Weights of a small image embedding model: num experts 16, width 384.
Rows from block 2, named by matrix and row number. Rows with one number belong to one attention dimension. Each number is 128 + 32 x the weight over the matrix's rms, rounded and kept within 0 to 255. All counts start at 0. Numbers have three digits each.
# q: attention query (model.blocks.2.attn.q.weight, 384x384), inputs 128-255
# k: attention key (model.blocks.2.attn.k.weight, 384x384), inputs 128-255
q.127:075125100087168124090152132112107115088141096110176096091106109118100092121166107093123156087103105166145117123184144083087101127159107184149153122121102112142104126156140092127141140109138139140178111128143133141148106173110092145158093075093119124143117142132121124148189100085155183142095134161116151115134126144128149134140093133168165098102108096147152092108074177111171157151126
k.127:172146151172116177100127116143132178152102141155120163150135136134168138124095167178108060185198181132127197129106129141201107154103126074134100107137137123099139066055107168103107139078087080114077165136084112128098158100154173065090150159126143160125174141161152131134092166139085112124150104088139118157110132126111141142108140087080135143090114166121065152144202110103125103156107
q.128:060139100078153129102146121126104133079168107114178113109090095120112118117182118115113163062106104160150126144181159096078081111157126145169103107112085097158094134152170131124110125135113134107175102119146099138141104146114072147153126072108097116137130128160157106161184126112150175150090127137135149104173147138109142120105109146155203110118084094131159075113080186097143157151105
k.128:165121159120121187124130129140123155158119120152101110148146162134168140134114163177110103158183199111122168103084116118205097152083125090121110144150160151106130078111094155108138167097082100141095180125093106148116163118216182097070159142134150125149167146146130127135103159146095116117123133099143123185110103107128119171139148137072111129116141142146123145130161105120089125140086
q.129:046130077087146109076148146115095131072141112137183113105099096140095119110189098126099174077107094153161139148178167096094083125165110173129115108105111093164087140141136111099131135098116124125177111141161149138145119164124072131122116058098106127119142141125153146148192123102159176159087127163106151103151122154110163122119111111156166099099092097153147086107104175087170161162088
k.129:170171141149112193090117142131129170167134147136100133158149188096167156128086163184073075170186190117109178124066130140222124158086141076127092133170163150095138068058087184115143178116082098130085180126084111140091161112232186071063156169186156140140188156131128098130087180154088089109126129079147126173066124087131116164134168119045100148110148189139102127180191108098089124162090
q.130:063091083053151102108168187098128099082147095114120092086099140130077115146178081114127157074122104146163143097176124074090116172169114184107141119064108137129097145178101064112162143099114139125212072142151147083158152195126096175180132082093127131136121139131117169102216075095193231112110142152105175083124140196096117136172128123183134077144152112154144122091065127137169180150119
k.130:175182151180079176086101126192142178162110161161151169151119118122160164117111177106113067158148157148152164175133137132149121120104140086153112109171117103156162095055144181131108119135103104082092176107130126155074133099137153084087108140126102165132149144187154118154082182108084089157157075111145121147117163063104152108051108056095142189083103153119091145154204120059128099142107
q.131:143080145112151118134157149123110102128120127122084114110139153129097097141112104110148116122151150120153136093100109119132133165099102116107152141101149139116165134139082091115172167105137154149132098136116163088168169142124159141181109134109179137150122104117083158102160114112171169105145137142102140114111099153112102154180165115125102101127168118162121177107117106168130145138146
k.131:140141108142088116106108129137156143120126137136180170149103077156133109118127126087163116113140103156182124180157132117116132120138145119133120094106081105178142128115140138151114069120125127093119106101145118119103108089094104107153090126081089159131109132160156123148134121109125121164126070126132102086132157116109134087090100090148170157117087109121122138107140127105148101131132
q.132:082120096099164092120141137117100103078151117097117135129093159108101084152153174132104158142165150060084117053128186112080083111099143151138056140137081160124095114165153079138162140117084140159169109096122073170134130138155134169158101079128090091138153075074095124182157170084123138101105100137162114161131057157140095114156203175181121091116106102147140130128078130104091093166103
k.132:138081142103153104100155126112108112131059124202106124088184144114131092087131111154161127131129119180150192149140109146116108173140078171101164102109120108137113142136103132127100158077173135161105115167069194120166120160094111093115125108100146154119097174152130153154122127111111134151162145135070147108138124169114153170108128108148155131103102127157151115121114143142148157131126
q.133:126149071098166107113150149142107118085155120119151164160096145108109142103161136158105123142169110130106110115145140115135112162102116104157079076161147176142129118142180119135117113094104079103156192080145142095163187138166129106134139069161125136123159106075146124125154178066131149085105079127154159141128093153131083130145164111179131122119085160184096143156123114150088105140100
k.133:116054158108131133107154113096102153117096110161120112101163139142116099115122096151169103165130140131217176170132104146123100196110055140154157170078121092094096105153155156106134178111172136167092122187073177130155133131108128102141096115123136117156107141172152126143114097139138130130138104146073129120154146150076160158112109121142155113071129090138120155094151126104117160156128
q.134:176146162166107154143110124130143111208062183137071130117175149128137115134098140130144121143128145116107171103047104149149163099130158121071161179154156116107137150137070161120111129148126161159096121156131115157166115086136149146109134227153159114126130133117062115107084134159087064124170203117093105144117109114169143154120138112120058150149184126097131109136145111177137112073171
k.134:094126089108130056150123102149148098106144170102147119118153076138101121156119099122149148106080100132092038112179136130075165099163154128089161122149091137149158198144115092146118092126147170121179093105168146109126114149086099181168090117097132114112046075128144159096145114121138106146109127146116136077138139164171103119130131152165089098158120118117130096149088134154168142091169
q.135:185102159136128150141132088125107127168115092116079104108138126148128095114092153145128140178149167087159159083096110135153112120080119114161134181096149138086143129157095140095177154120139168166062095138093135155146152113133148142100159155079167085187134140125102162166074105154114120142172136129097092175130077108132146141163184107108094176117110095128116182092182076131101137143125
k.135:115122081142120076122125163171175106103137169117136157110106127105087078123139124137167133132129097153080108144144132110120133125132135135081147107128091114181112184142111112165140094093133144134128094100152141141112099148086134178182094102090136145112081105104124138158137113087121146109150143159118112088174151116157108157103125152170151094141127111163172092109117124156132097128130
q.136:167131153160113118157120114165132169146116157133135148143168125125156115121098160128135111153135125130108132156078148179175135093125135089127151122149119116136162150086117164148091121119115119116085146133120123149112115086116148126112128140145149151089116124148138100140091165136094084151154103120143126129176153103152120112107116121112162160097141145121128120133149118130106118099113
k.136:118105137123167121147154110129099104126148129113098097124121111145118128142140117126125157128125138110120099110129130123119128137130111117149137145119152124115129158126129108095110130119143153131146111114137162103142133141133123135137132104119140083132117128116116154090133118124149151120130153101114116140134106144145111137157115138136113114134136127134113151111110117142131151113141
q.137:143153159179110140128088123138155165131113165140090159177168140089200131174100157145118101148112114144082128133129142159134152089127146117097146097156121117140130133070137158172085110156092112130092168135136112136110089082149164105104117145158119137082128138139131089164065163133070061109141127093138113130141155098155139115102118128094146151109146185110111114165175141141127090104132
k.137:108105134115164108139142120118099083125148115126121106103136132121094121129150092121126171105081089138139112129158118113112122146123110149132134129130168137109125160161146090115131116137170156130142100124130157121200144174087085150170122123144146088145104115116129166097150114148141151126130148146105138119102120164136129128168136127145104115122128107135127138147104130119136137118169
q.138:044082077058170124097164150106097109073150111121153104076098112120087127121194079109120165061112088150168134128162147062092104174161095172120119125100107132132082143172122103105129134096132123130212115129128148101160128173116100146141128096096097147132120131127111162098221102099193218134074122165111161097118133169091125150151128100156148070138135085139155087096069169102140153146135
k.138:174159154165080200101095119151138161152108132124136132170159122139180150143091182141096083165194172123128188133092133169185125135095161048129100149156131126126159089063116189101121139124069092132068165106098094152087167071176170087080145183144135154130158152168163105131086185130077097152123089086148123175097168100124134139077152095069129173114140182117081145156200092113115116166098
q.139:056134079089141121090146131109116133084140112158162112132102099141122131096195097121115178099099093133147140135180127092124111133137108157154122111107103111156101138148130119121154118104108128124167111137138132123130120189117076128119151096120103121151140157119134144118188113099149172152104131160118147111133119166094151145141113122141148107129105093142143081125109167103126171145106
k.139:162155160151101190122113127131114157159103122108112125134151165116146126143100162175111083170176173100088161099087131167188141129098137099117130158170144146110127097073111179127100152125099125128092151149109083167104142087177184092090169136159141131123147134129121088131104176123084094111118132110137124166125145105133128157115138133094114144118161166106122141185163117127114109152089
q.140:205129171147109148178122102127135107180112129105073144153149139135144142150063139159148101192163160098096125107064082180174168159107121085113157144142168170107155121122075147127141124129119121132080143131097109109135141075157160123114161188152183128133123089117101155103081126172105087098179152085131097153103111113129119135150176126097064157163159176136100194131153052160089115100145
k.140:094101094114131061167145130124146091094151135113156146105113088157093106112143089077175177089075077170116042123166123122054142086186120161110150109111098099180128182176150092164123093154187174113168093120198151127121096154034066177187064105082089123115070099125103132132149080124149123144106151169111114086187142158149113098095067125185155109143103092134155111101076151145177128092163
q.141:208151181172097145166094099142130139186104139146100154164147139127150130138068160161127078175149153109108126134065110175184176102088146077119138140141153143110150111100103168116093121151141125130069145117124109117108126080150167106109149175149169112124140104135122127103060146164076074112163121083152089145109135086150124116124158135088094163153139155117092177138176093158115095108130
k.141:087090094097160060153145127106109089087150128107134112094109117115086115116149086067149186079069084140124045127168121105051144100161109178141147110101119150146110186183149079164130093140157163136193107115166179102152114174056096183174092090097100115138071109082106129120174074106172154118105162188114146085157124160160102113155100161190130073150121096123160104093070150151149153105160
q.142:070113089098132117093157142108128126064143119139171090086079127102099114107184106109107159056098100162152141150162147063086084144164116147130115120102085099169084134151138106137146129102131136147169108128142135139127098173096066152154122042106096105135128148156149136149192109110168183144074099179126157086157132147111134127133103119159199095105120094129153073109073160081154160160115
k.142:188165144145122200086127145145113169173110103146119123148144155118182171130113169171077094186196184110155211121087144153219115151053142079139096153166157156103154060064091192096135159099082067122085179140091111142089161097230177070062173147184147155153196168123140118140099194136112103123130108076163122191097116079101123159120171112071136175109136177142095150159187096093078126171081
q.143:190166191185080137156103071169124163178119125108145147181100137139167126129058159138137105207123149099098118120086115199174139100097137076166123164154139160113143123110156182121103110152095138113060145118125088149100136060144154109082135146147132096110126113135126094141056159174061047139153119091184088165143115070154161097124133141097120188128126169099112193151212090102099095129104
k.143:098091107083165091144151132113116077111154101093133083103130139111062111139137075134148175116077109105114087107129119114099111130142108198114145162108125177120086170213134083131150146163169155150182099141136142110163115174116118187145130094123119089116106111040111143101159070123166172106131187170115118107147080170142106151192125218160100078143124089140163140097060134164105134114135
q.144:123087100076165127114143105082118125155087134112067099093198148115151149175141065137126157101125146119133154079135127137139167161120102101139144148133156096086111152118106099130090141091124131106139137140151159136173154156174130121142168152165147164156135163105118125117147130102133138078108146151080179113069118189148090198150122095132083082147149141155121098151107130167071151114126
k.144:136066130096142071142118156132090112110082102187105113060167083163059092163123101145185122128144148128189147139112091139112146166080098157089199145070145115126136129154097159120190153122171172166119120169121177132126121128040137163154112096075174129126049116160157172102104055166140165136128112120086149156146114157087126163172155155154107137124111073144115146074117080197167189141191
q.145:140068139070153121143163123041095064150130109112092068139139097200122152149144074072124218114129123084180138046147109092131125173175127116170137188059111123096131128161108107108132113082153148157177088155098154111187131214136094158135177122106169099180143111123112164114168094152194140130118146117095126097084119198091075166187125113104078105176132085140137120088118113155140190159186
k.145:150076136117153085128158118123094106125089103146111088101163121149104101160120111158154136145151142076169151135091080135143102166088124158099140162088135151086110113171084146082164148116160157171134123180060145131157149169101124130106142127100171144119088133116154152147103103130146148116137159122067146162129072143102136181164174178150147150134150089158106138094136088169097152151146
q.146:137092122097152130123156126096132132130138136115091129109145123152114111131134095097129148120104128158143110102143099121100149143157113139142163138123130097124150152136081107145132117116152139148156115132137165154166127162123124141172119123113165146148120121138117147121148104098143154135163142162117171107112119166125111150142107090139118091107142129125153125107128130129138138123142
k.146:123081147133137143135138153129094143105122095158111106100163157143098105184121146158141122132152172080134147130097088138076109156103097129103144168110103129122152113153133095141186165109135137166128143155099148133122139119107156127124103121149138139095087114109100108171128111130118166105116111167096150127128084140094118168176185157130154119111138073127123143098134120170118152140136
q.147:151100125133094135116110124125180115149114165124125111109140091123126123136121100076163123113085092146159131143158087114130184146184123137114195130118093106117145163096102141102134074127145163173114093139146142103093083143126115140128101126103159110100085144184147202107095088156112126178125138124106150091135184133134135108140102146099124131169147098093127095128148126129191135083175
k.147:091101131137172134144145145142097079099145130128103081097136138130099112179130125173125143100131154061108136085123136127107137161124140143087105160129100160094122140167110083091161150130108148170166111150108105140147133157131101175140147150160156151158100110071101155114151108118161128111092169157077131122147094169134122182193174174136096101172160070145143140135092112180110160118129
q.148:128163156185123161084133152130126144140125133136131140148118155116171164132127191151067116116155162106084148134099160133124108092115149098155070084172164143130136072087131139146103172124062084084108183065127090143108149078182129082087138132185110109136200124115128093146124184099096076139139083092159124154123123102127150126110131078117142146095110188120140115176125165089087079128102
k.148:111203090146128100135115163132146117111169138142181181175097104128151174062166145088043154137100095147130120175192171086130125086145158097172110074165115123178108146111134154125113104133114095055125133035182100150106137137114075115112147106162118142166168142136151152072140156161135105118096091110182132078120160112135152071085091070080119128160080164137136116174150159104127094112119
q.149:128171163167151154126141110158096167111114123136159174186127178132168150125123180204097086138190191116085128137103156162135105076082112098184055113171135157148148070116170130159104175114079075059141167068117099137143177086143171087117131132164076178153166134097080041181148183092131120084127094133177116187108082143117120136131162056132132147101103176148119175165119151113056102120083
k.149:153176112155089139143112115112146152135138123145157179186124091182160164074139144098092134162125115184129136156168136144161131097142135116197144092158151100154121129078160177134107116126121093091080152078140113121125139101125119079115142123134107129172173152169177128122106156172118120146124069086155128108127167094132139088065076068099120156100061171106096139139167115085127098122133
q.150:150134130128111130157129172122163099174112151090084114142124140121158155117137128092091148100099111129086133089102145098157158121160175101087124109154132137124148135100073132125138109127104129120131111113142113134129117152134116138125168177164164136122168137113124163068146147146123092137146139121159135094079158115170137115134129128073101130190152154095130110163134128166118103105161
k.150:088087094103159106086142156139089132081151082144162156102101153127105093147168150142138116141150158120169138145135156138120069167092118114111108109068121152092087112122182118155161154114065120153114138110131100124157156130116144118136093102098098120122105115120197144150125117103144141090060097114120153143149100133087113138167188158159146093086089107154120132082122121152112134211086
q.151:119034118085140089160145161081125060133130122138096082071125104132077055152121058098207140109100081131182121115132062074140119205161104169085220191056132112086104159169077110114198112151229205191133050163101166099150114184104100188184138130094167086119078140156136197096151033195159169161135183139077157063135160131112126137154126204110106117181183039132162122068136092171186195157190
k.151:158076165115154155123144117133097106145080153128059055051156174073100065180089110198169096142153165059107163087033094124131120145076108169037138173079134145072148103153084101115151165121129149206110093209063140139127121141181172155115101181140146119100109119083066118154102110109121117096158187159100126147130045132109124187188200184124117138133230093161159135111099109181105156136146
q.152:105048115102127093133114117097104143095115102167152121079127123148058067138141092158206117143140106123168109148134105126104102152123062197123168166054121097125089137195135121118147136165205158175133094166094157132151122152091098167164116098059117113129055128146154135146125053134128194141108140141067137125168110137085124152146149155195156143128133042151148118076118100123152179170126
k.152:175120171145119171142116104123150139206067177123055073083176140097121109142083113159172119114114138091103119123061106138143147132117096153073174188133172116110192102126055109088108130159196175173118116233078140139097096120163149113106132190148179133103128124120067122128111121117104114156188183150089096158131115091141151140141110138112134150143219129110135133141121122124146132100159
q.153:158093108114122117165109125113156123136108122142097107057145110112051089103096092119197141141085092151131111131102083131144138147135093166097192170098122103105140166172097130133163116139217166168109088172116153110138108126086145161167100108037184122089055137151130178121104071138144150144149177161075131105166129134125129136121113174150142128155163089139139130089135110165173170118168
k.153:127055161101156135122152098116111128131071141131075096070172179117087064169109083173189106128156151095128155115058054140131124196107068183053173196091100103083143120116100103148149126129148157183121114185075178119141125129124190120129134139089175135095075127109093125146123094107110153118150157184090148157129082131117115184167144172160156115145190095148133122099101107198106162124122
q.154:126039097067129093156142132104112109107113126132109092053147115131047072140137042108199125125103110142178121124152037099114146166143078162087215196072123099091131173187080127138175131159219171194137073190116196112129106163092151179159101103059162119116058141145136172099134043162159183138137161150057160108153140142115125156146119192134131107164156045140136137065122083186174188137166
k.154:156044183119145179117145109103127128154057139122055075041165209093094076199095113179177091130166177083124135094014066141136138181084093160026155210089134124074166105138065103121137165137159170201128106205055167129122135125164212159099110189103181138069118137104052091167097092113116142139177168178075127155145076125120141211189178173132135149120217073144145132076103095204106183118132
q.155:115064099094143094155108131101138120125106107152106091054137121122042073129128077137225138120107091146175120129127074117122127174124075192091212182076107109115131152179098112136166134156210182186129083184107172114119099143097136182145094121062162107105035122141138145115141049147142181129139150158071154085168153133113122131129128191162153131149159056129146123070117091176172169127165
k.155:160061192109127167113118090126114134161062139115078070077183186086114081171098101173205101126147131097111121102043074138146138167099093181050167173095121101087158128149091099117139158128174172195117114217078177117117116121169183125127117178097177127084084137114044114165122094128099139119163182154062144148141082130132126186152158167141143133128224095123145125109100101173117162111125
q.156:126168128139109107157107108148200145135167164083154178152145117107110141098116131104127164094047103142073104107171148146077167052196183124141141099182118084170159159101145103144056081155140149105164135085171107177101061083110122151145107135180112153132129114136130112139124151112099097160160156143179120116192137109173120076072096090151129107138096161098155104191105163105155051073146
k.156:147151109106167135176083112130108147123188131104137181167101182155148162144123113123113117169110136114097112078143130180124170111104127079161124115173173135121107155109165157158132127164050117117112142064199106153175125083098157145149124156201106124124109078119130103126100150141122084084083131107125108121070161104163062132111123123138044109146102203120116133197149118161062092094101
q.157:170112150136107155072154150093121116140072115200086117076151122108176180136140172163099096154166182104148166145080121124167083206085101118137104125121142129084116054067111183135109165079111098129069215137075133143105166134183140055072135097145144131148188174144174160111105172125101121133108071095092152166040106129102156162121133117082108154094141131155126151143205132091096139157133
k.157:123113092110164176117203160066121057154116170147062084103168114104130141107147090138103160099089142136105122112141096046113140161152119168122128136121123168168127142138076082122132146116203124133140135146080195098119139188180104095066141151130156135132163176070120158110172116111196160119165196114113189123069091188120148193173135138070088132211171104156131117119124122166136141131175
q.158:139133129167126116147125107166115137080162101116153135157131140117096114137116137137123087147164130111146092166105130127124113156123150115113111124116143174120139114143147102103166150115124121117129133097142136138086154118109170158127085133102123145099097116124158117114126095128117141114111108136140106137166120142110141130182156149149125099121129107144084167118098097141145149159102
k.158:169146165190098144174081106162136153148093124152151137149146123098126141143091147153159030181152138125145113153111140176168127116110125130110092129155131132094121119113145187112147122125149121115088145141101120149110118095109164109127114154136153132130095134147173101133067138148090074119128114119122082142140129100135135103117128117111157165082114159107087176147158102110114127134106
q.159:132132113173089144144069092186128215083132114139175155097123126134089094125073157130189075158152119151146096173117104169138123145109080126142142145128130142126149121110177174131137118136140152162090133154126115143099132058100170135145080113088116095109084112158169131166090111146072147153121117139119085169174140107123150117103125160161165162085103121110110157103135109103161122133071
k.159:146112150120102133167106079118167159159081131153106091128192102144152167112118088109149155090096110197141119143144095092131176136186107134128172149117150091167184144095091137119088103153177151108138135183117178105124101129124098119132157136116155168131129169169126108102133133147114129173192147143121117116142164110132103137073043070122128146125126165098134088138122159114132158078152
q.160:144096143129104106113134099129076155097104087162155127117117117138102096123125134184156130167176125113135165141120115162146111148098106120140111143116114108122121103136149167113132164121137130137099138152101142137155147113111141134142120118095150148150110130136144127157105115125119141121115113149092155166156086134116132159122150109191161134073090126142117143122145116127109154141063
k.160:125162170137082127175072051204173190152113134096130151141153109191120075113092117121177115122126108154126100129133113157116159060163141123155139167148102099163175135119168129143071073158166187148164120140129138114119074081060102149187102118106122084087100062177091129196100135128072112211160095164150061127213175097160142038059049130166191149101094145034168127106121112089183098071105
q.161:112159140137168144091136130142124160101124148157138167160165168113164151139139182154073124122146177123095148146105148140080098086118115115173077100158137116153138089083151095169083176094079087079146197086129128154135157095165141096121114125158083179138165154103125039177144171086132119105125071156161134142115104147117129146109137048154130121082096178143134130157086185108062111142082
k.161:143188124161086125142119125129159157130162126135166164200098075172161185064136125080081150134090110179137103165205167123135132103191119124218117106123143110190121121124151151101108100131144106074139163074167103117081144106116106111105142110125083154172172188162170110096151152169125105135126106082188104124115177109119157066079057094094155171115084142126077122128187151069152132131159
q.162:143124119121105120119107117120164123156125136102111090108136138105146155117122116082112151107080099169104150109124133118133157118141135130106158114141100109117140143096090099148116104113099137133109103132166112145130106156134132128135132156142146129106130157127098154109109137119115102146133153136144141107136150134157139093111102158111119087136147155102152056142120155121138116094150
k.162:094089112089152102108140151115089131090136075139143131091104151129105106121158106144131150106157136118140143124168145130115096168118094147132116117075099120122065118152167098157181161126104123139142131123118107103151121159103147131165120068095104113123120117118163138160137110088152160111103101147136175131144107167110150149162180166158152085119102081153131113073119148145115147164091
q.163:144196154145117177113128127138157151140144150112105129169142131113196193114154162105057139118129143140090138111104166123122129088130173091141074094191157143134155103069118118137093132086058102071110149076145087120131127123161137104083142148190099130147199131127109106126149205106120066131143093123185120146080130115161124095113115088071120123132103214116142097191136152092113082104099
k.163:080170081126141076116133170103108093075216104129189179198045098146144186072178143084065168130124122160137116150204205100096087114153136098206069064122109109168077132162176137148143122131080061081145144033182106115140153127117060106126127055144079128172172151130208143108148136127166134111073078080177144117113148150122136103103115118130115130110035123153112114132146156088120127170109
q.164:109052097067142088121153098090105135094099107141144118063134124126034042138125057124210121129109103114171128160151076113090125186132054188110193169073095103120102158192138126122153116162198170195135078177107176131144116150110129154163093087061140110109054116148115138132125053117143185130098146161082141109173114151096129147136112174194167113116132054150147135063096117148143188147144
k.164:177076194136125191132122065122140158200056145108073081049190159096140095151067100165187090106142126118105143132051076142146154153114099173064173203131150124084189101137087114112140143153185173181116110221074204148084091116145175121120119177122173122083122139136074120156114111136098123180192165164078120144130121104131155159131115137119148152127237107103137136128105105148143154080152
q.165:091208159159138154095108111164104166112126116146167169186127139129186181124136173173067101149173155102105154153126195161107102093117139099182065070151151127171115081094181146131091159118058055049134209093116088114135146105161115059102145107205063151145184112116152068163130193091095099125122077099169101152117085116099126105097143071140143137080066164139136144151128167094074101140091
k.165:118204104153098114147125139116169135117152112160170155198105060155144176061158139098088152119072100186120112142203174113137132083167152104205095082187144114164121133111138169112085088134127101066152148080181101145106132104134062108123150096141073133180171142159179153079122168141147121169128105086171121109111192130120120072051059075094116147116060191106110116169163162064149116107145
q.166:100078119101180109136152107110049143065114091165170134133152157129077090137145109200155104162184141100149127149104110156080087156080091155142113137095122113123096104169166122120123198101123129128146142156108151145174177133124141142161110088092114155132096113089114078151131106100134161089097119176100131147149071153103094182129167094215158118084096108196160142076073102158063137170089
k.166:220165184179062172138085064136182160199093143118087141137162110142149140098064143142154108161105135153135136151087119156162164105128138111135133143172178115109187106092090180093073114159166156116091150169085123152081107105161124087100149160157165109138168132169125127116092157176070062209183114107144065158152183079135152071069081111104144198110147158084126134168180112056146105077145
q.167:171144125148070167156128160119204100180128158094077118114123108122154138099092150049103145118084103142100131102122141109159175113159171119094171148142109135122132138098085120133133079127155151130108104124146109135102091139116132158106126148145162089129155149144118184088099141163142082184133161080162135079111193100166142095121113159045105119167154150074111104151184133128192109070175
k.167:069070080086172112115137147113094099073135093133125128099113184113095099153179119134147144107139133117115153120117112118103109172114107133119120118091071140101080137137159078168181144106077102162152124103142131122188148153097156147158118094107130149106104116093132126163139127104154156091066119141111180120129091166116095180184167169160127078124121090158138117078102120200090143172094
q.168:121132148104134133162110139129136103126159142074138132168103131149151147152140121035104150113136090122141106058152100103104153108185158084147081143130112161131167133138116067141151099162125130132178110083107098120179115148083103193204130156157110098149146082138069104142189113096181140135147137172155132128089146132110104098141109119117097107146143126065155137123096170123129107110156
k.168:125119082114135119137173145119128094124103124163116137160127106129114151144160123173131121127143154120142119118102151115143125158111133091120116132118132137130122144138110166080167118083149115122141140119113155104142191133126138140098116115117157147132107113110172159085139100106161125118135123069114151126116093162104117173149157119121109121127132137155076152130155087164137144151110
q.169:143126145138137128180143115148157092139170151092118100122120142141094121133119141092145156095118107116106090085112117125162117109150151153104102144138120190144171134148095104120157106127134145129140108138124109098141117125115122158151141110124145087109130103147085152123151117119129127159144160148169068138136133127134090117146131169123134109150152128098181152144113130126158091131152
k.169:146155135120166124169129126128119080147138162088082146175120125093141155132115121148130156152139154085085122041131131151147160122117168100100090098159126174087157168145076123109120120119119127139148139120113111090166156129172126134140163179179152105146152134080114155079131150129145083096159183117143100133091101140150108134160149128114073117192160176138103166167139127151114085102115
q.170:139130122141081135181120130146191095176162162093096066124128089114133128085116106077124152099079109140133102103162118105149174133169159133082169143133117158091158179089052140109139096098156133132131078152145119117102111151097065144137174153128194079138115140156149222061146102155153118190172156129134102076085167144161121088124086165071073125198137127086128102136142120120194109091185
k.170:089121091095176129148167132136108078089164135071124115148071114116108091150148114150109170104126123062082083056149154151093149113135144152123102110138094180118116169207125085077154116134122133125181111113152118108159154156142126159147122132137100126149116105051138128120187085087170135092131178122137124140124073181142102139208181186164079090153138120190121161132070107170115120137105
q.171:166185122180047133127108140164198134178148159131129130147117082130179175116092141082101104122104104186099117148171132124168161096169138098163160131180109121141145146051133159131130062134129128090085169094135114128067116105149125098102136129151135113105148138189130136096120161143100088186140116091155099112101187104149148080073082141057082140115120168099072113142179120085181115104116
k.171:080172077083173088146162151139090097072194134076164152180082065170118166082159114097068190088083076138090061090177146119080138098162150128175097063153117151163124187184164101100142082110126116067185127066202116094157159138102061156161138091141113121157128100086127149089187091083175143117126146112161116103145117139144074089142113127159148116143071145168123129125060144114101118130090
q.172:140147120134121122147149149129143114158140141093110122157110150116177164123133120086093142094116142131093137089112150110136142116137150095118125115154127163136156126118106124136135121127104106094127133126146123127119142122137130135141170129171157168118168113092089103090139164130133116088148159142144128145104138121146103136136108115115111129151154171135124135168124147143112101089121
k.172:116083093116135100108127143129101142085139083147151143122106135130112093163124149146128120172156148109167141137138123150125086160093124105140126132075103122116120131117166127160185144109081095151104146105131122145156148144113130136128103080098126111109094108140178142148104119120139158135071085117119136130154113118115145129165167142146157123077087112149104142074141120145103131174103
q.173:143070110123114121167142143131155079145109138120082094087141141108055077119119114131167150098094083137139107101099087103134133162153141177080185146102140114122155154180078124119163101120196176155134078172114155109133101157083131177152104137089160145113086127140105165101120083133149175130146184139098130083159131119118143135147128149136121124156196087132170117106134097193174130117175
k.173:133068154110146141113138116123106148125072117143092096051160182092082057186120103166203101159181155084152155139044097155134121178066080156064162171082131120075118126134119107150157170117123139183105117195076149138127140152164203125111123142089177121088071128103101120164101114108114155102099150159068162142134058139102134193165181200156142113122181085138136119098110103160129159153132
q.174:098052092081155079160120114109081131074122100172136105078134125128039068155130080144208124154131101117185120143143066139079119180128086214121181173062074094114108152198134116113152140155206181193145078205124172110164126168080117184190081097065135123117039134132135133140151029141148197124134133161060153096170103158081110143147129157198148135124122023156153160070098095174149183170158
k.174:173104213133110178145119081150141153198046151122050068077161165101125082157052099178178065114132134080127124106062092144139160153104136174037185184136140128090203109122068103097116155135181169195125102229063148154099118109172179139122116197128186119087103127119076100142116098130091114173196180160087096143117127116144143142126123150122127155127239125083139142127104090126169148091144
q.175:124203162166133176076122097168129176123139141117158168175107140120190173136123187141072105156165163126095133154122179151117123070111121095177052073176136136148124080093169136138084151110068082084117197083140076141099126071170146054083113110192093129124178149132127069186115221104103088151098076086164114159118122108132154099117143096130139151070067172123108137179135165042095088122073
k.175:094204094159112109127116147124159136111194130143189150225084054171159214072167131059046179100088093183118086131253173114098127078185160098212102064188105142205104182137163146102101093134140105047170135063198100114116132130103050120118135089172082132168174138160145139092176154157145142139134080084199118083108182124147117054078065067118114141144072167098113125158133172068150088121109
q.176:126198141173131160106115119146135151138127143119144170215117140116201191133137201133045120116158150114083135116138187141140129081111171076167058072182147154150126084072160145125085151113050054074107185075143070148119138082180124075089149127197097125147212128136114090138121216111087068148121097093174109155105145112152129107100135085103128134102085217105116121182134170063095088116080
k.176:084201065144125093138142162144161116097191123142191191226090050202145211070167158071049182125086115174136112147255189131109128085176172094239081054167103118190089143133180145121110082130091076051134147017191085121141135151088052117115137072151065124189161121134170152098170154140158128136098083092184137099130163149129132061082083072119118105135025170112127112168130164088142095139116
q.177:128047090087140098148144144080126086123115146138077083076130127121066063144121056097190120114070088142168108109136068093145144176145091153065229187075122117080112187179077096131171117125218200211119023174122168109116100185113117202164118112075180112106066131159112181093151041169153157128135172150100158085133152140115128148160115202126112113172190050121136124072113093175210182144191
k.177:138063179114165153114132131138101099150084136083084064043139193073079053207092108186180077130176148067113136129019102139116128167088113152051153171075119148080145108167089097139161189122146150197138106195051147140115138124145185139115102170107196137075072134087058114164102102118113131122149188153084138120139064140129126188207217182143109113149224071149160146086077093197110148135124
q.178:096059103086137067122117112109092145076118106139157105065111146141040047146126067133214125125132085129188119145175059129088127173122076186124184166045078097121110150197134120134150108151191186189132074180123169119125112143087117173174075098058134103128045112151142139148146039139145197124084147169069149099165114150086124157153127175186158115139130038130140146049104111149146180165160
k.178:176082193119121172138122071123133142194016162107057057056194185089119090176070103172182091110140139096111147116050062156146160140110120178046174205137158119095203124118062108109127140145178196190134105239072152152081094121166169130119139211136195128075102129128051120145115122130103108147182183181071104133108122110148151144146127164111142159138247116090148146139100100134134156084133
q.179:101071107078189096118162102111053140073116090160178136121148155140094095135158134192138087147172147115141120137121099170116092151087061147155097138085143113131087110168194125127126181116143125124149143128109135128186177122123162142142098085103084145147104111095116068188150114108134197084103115128105134168128058168076097189134156105203167114079101113177136158111085122149079165165073
k.179:195169173165070168177089063157190157186096153088109116175176102160176159089077131139159116152119132155113140136123113153162179087129141112145142166183167115115189111089118168105077100146168153116115131165099110138106098082132127100087142165147138109138120118162124105135100154179082092190204138090147084149134183071162143081095059083092121193123130173073101130169175119086145124080138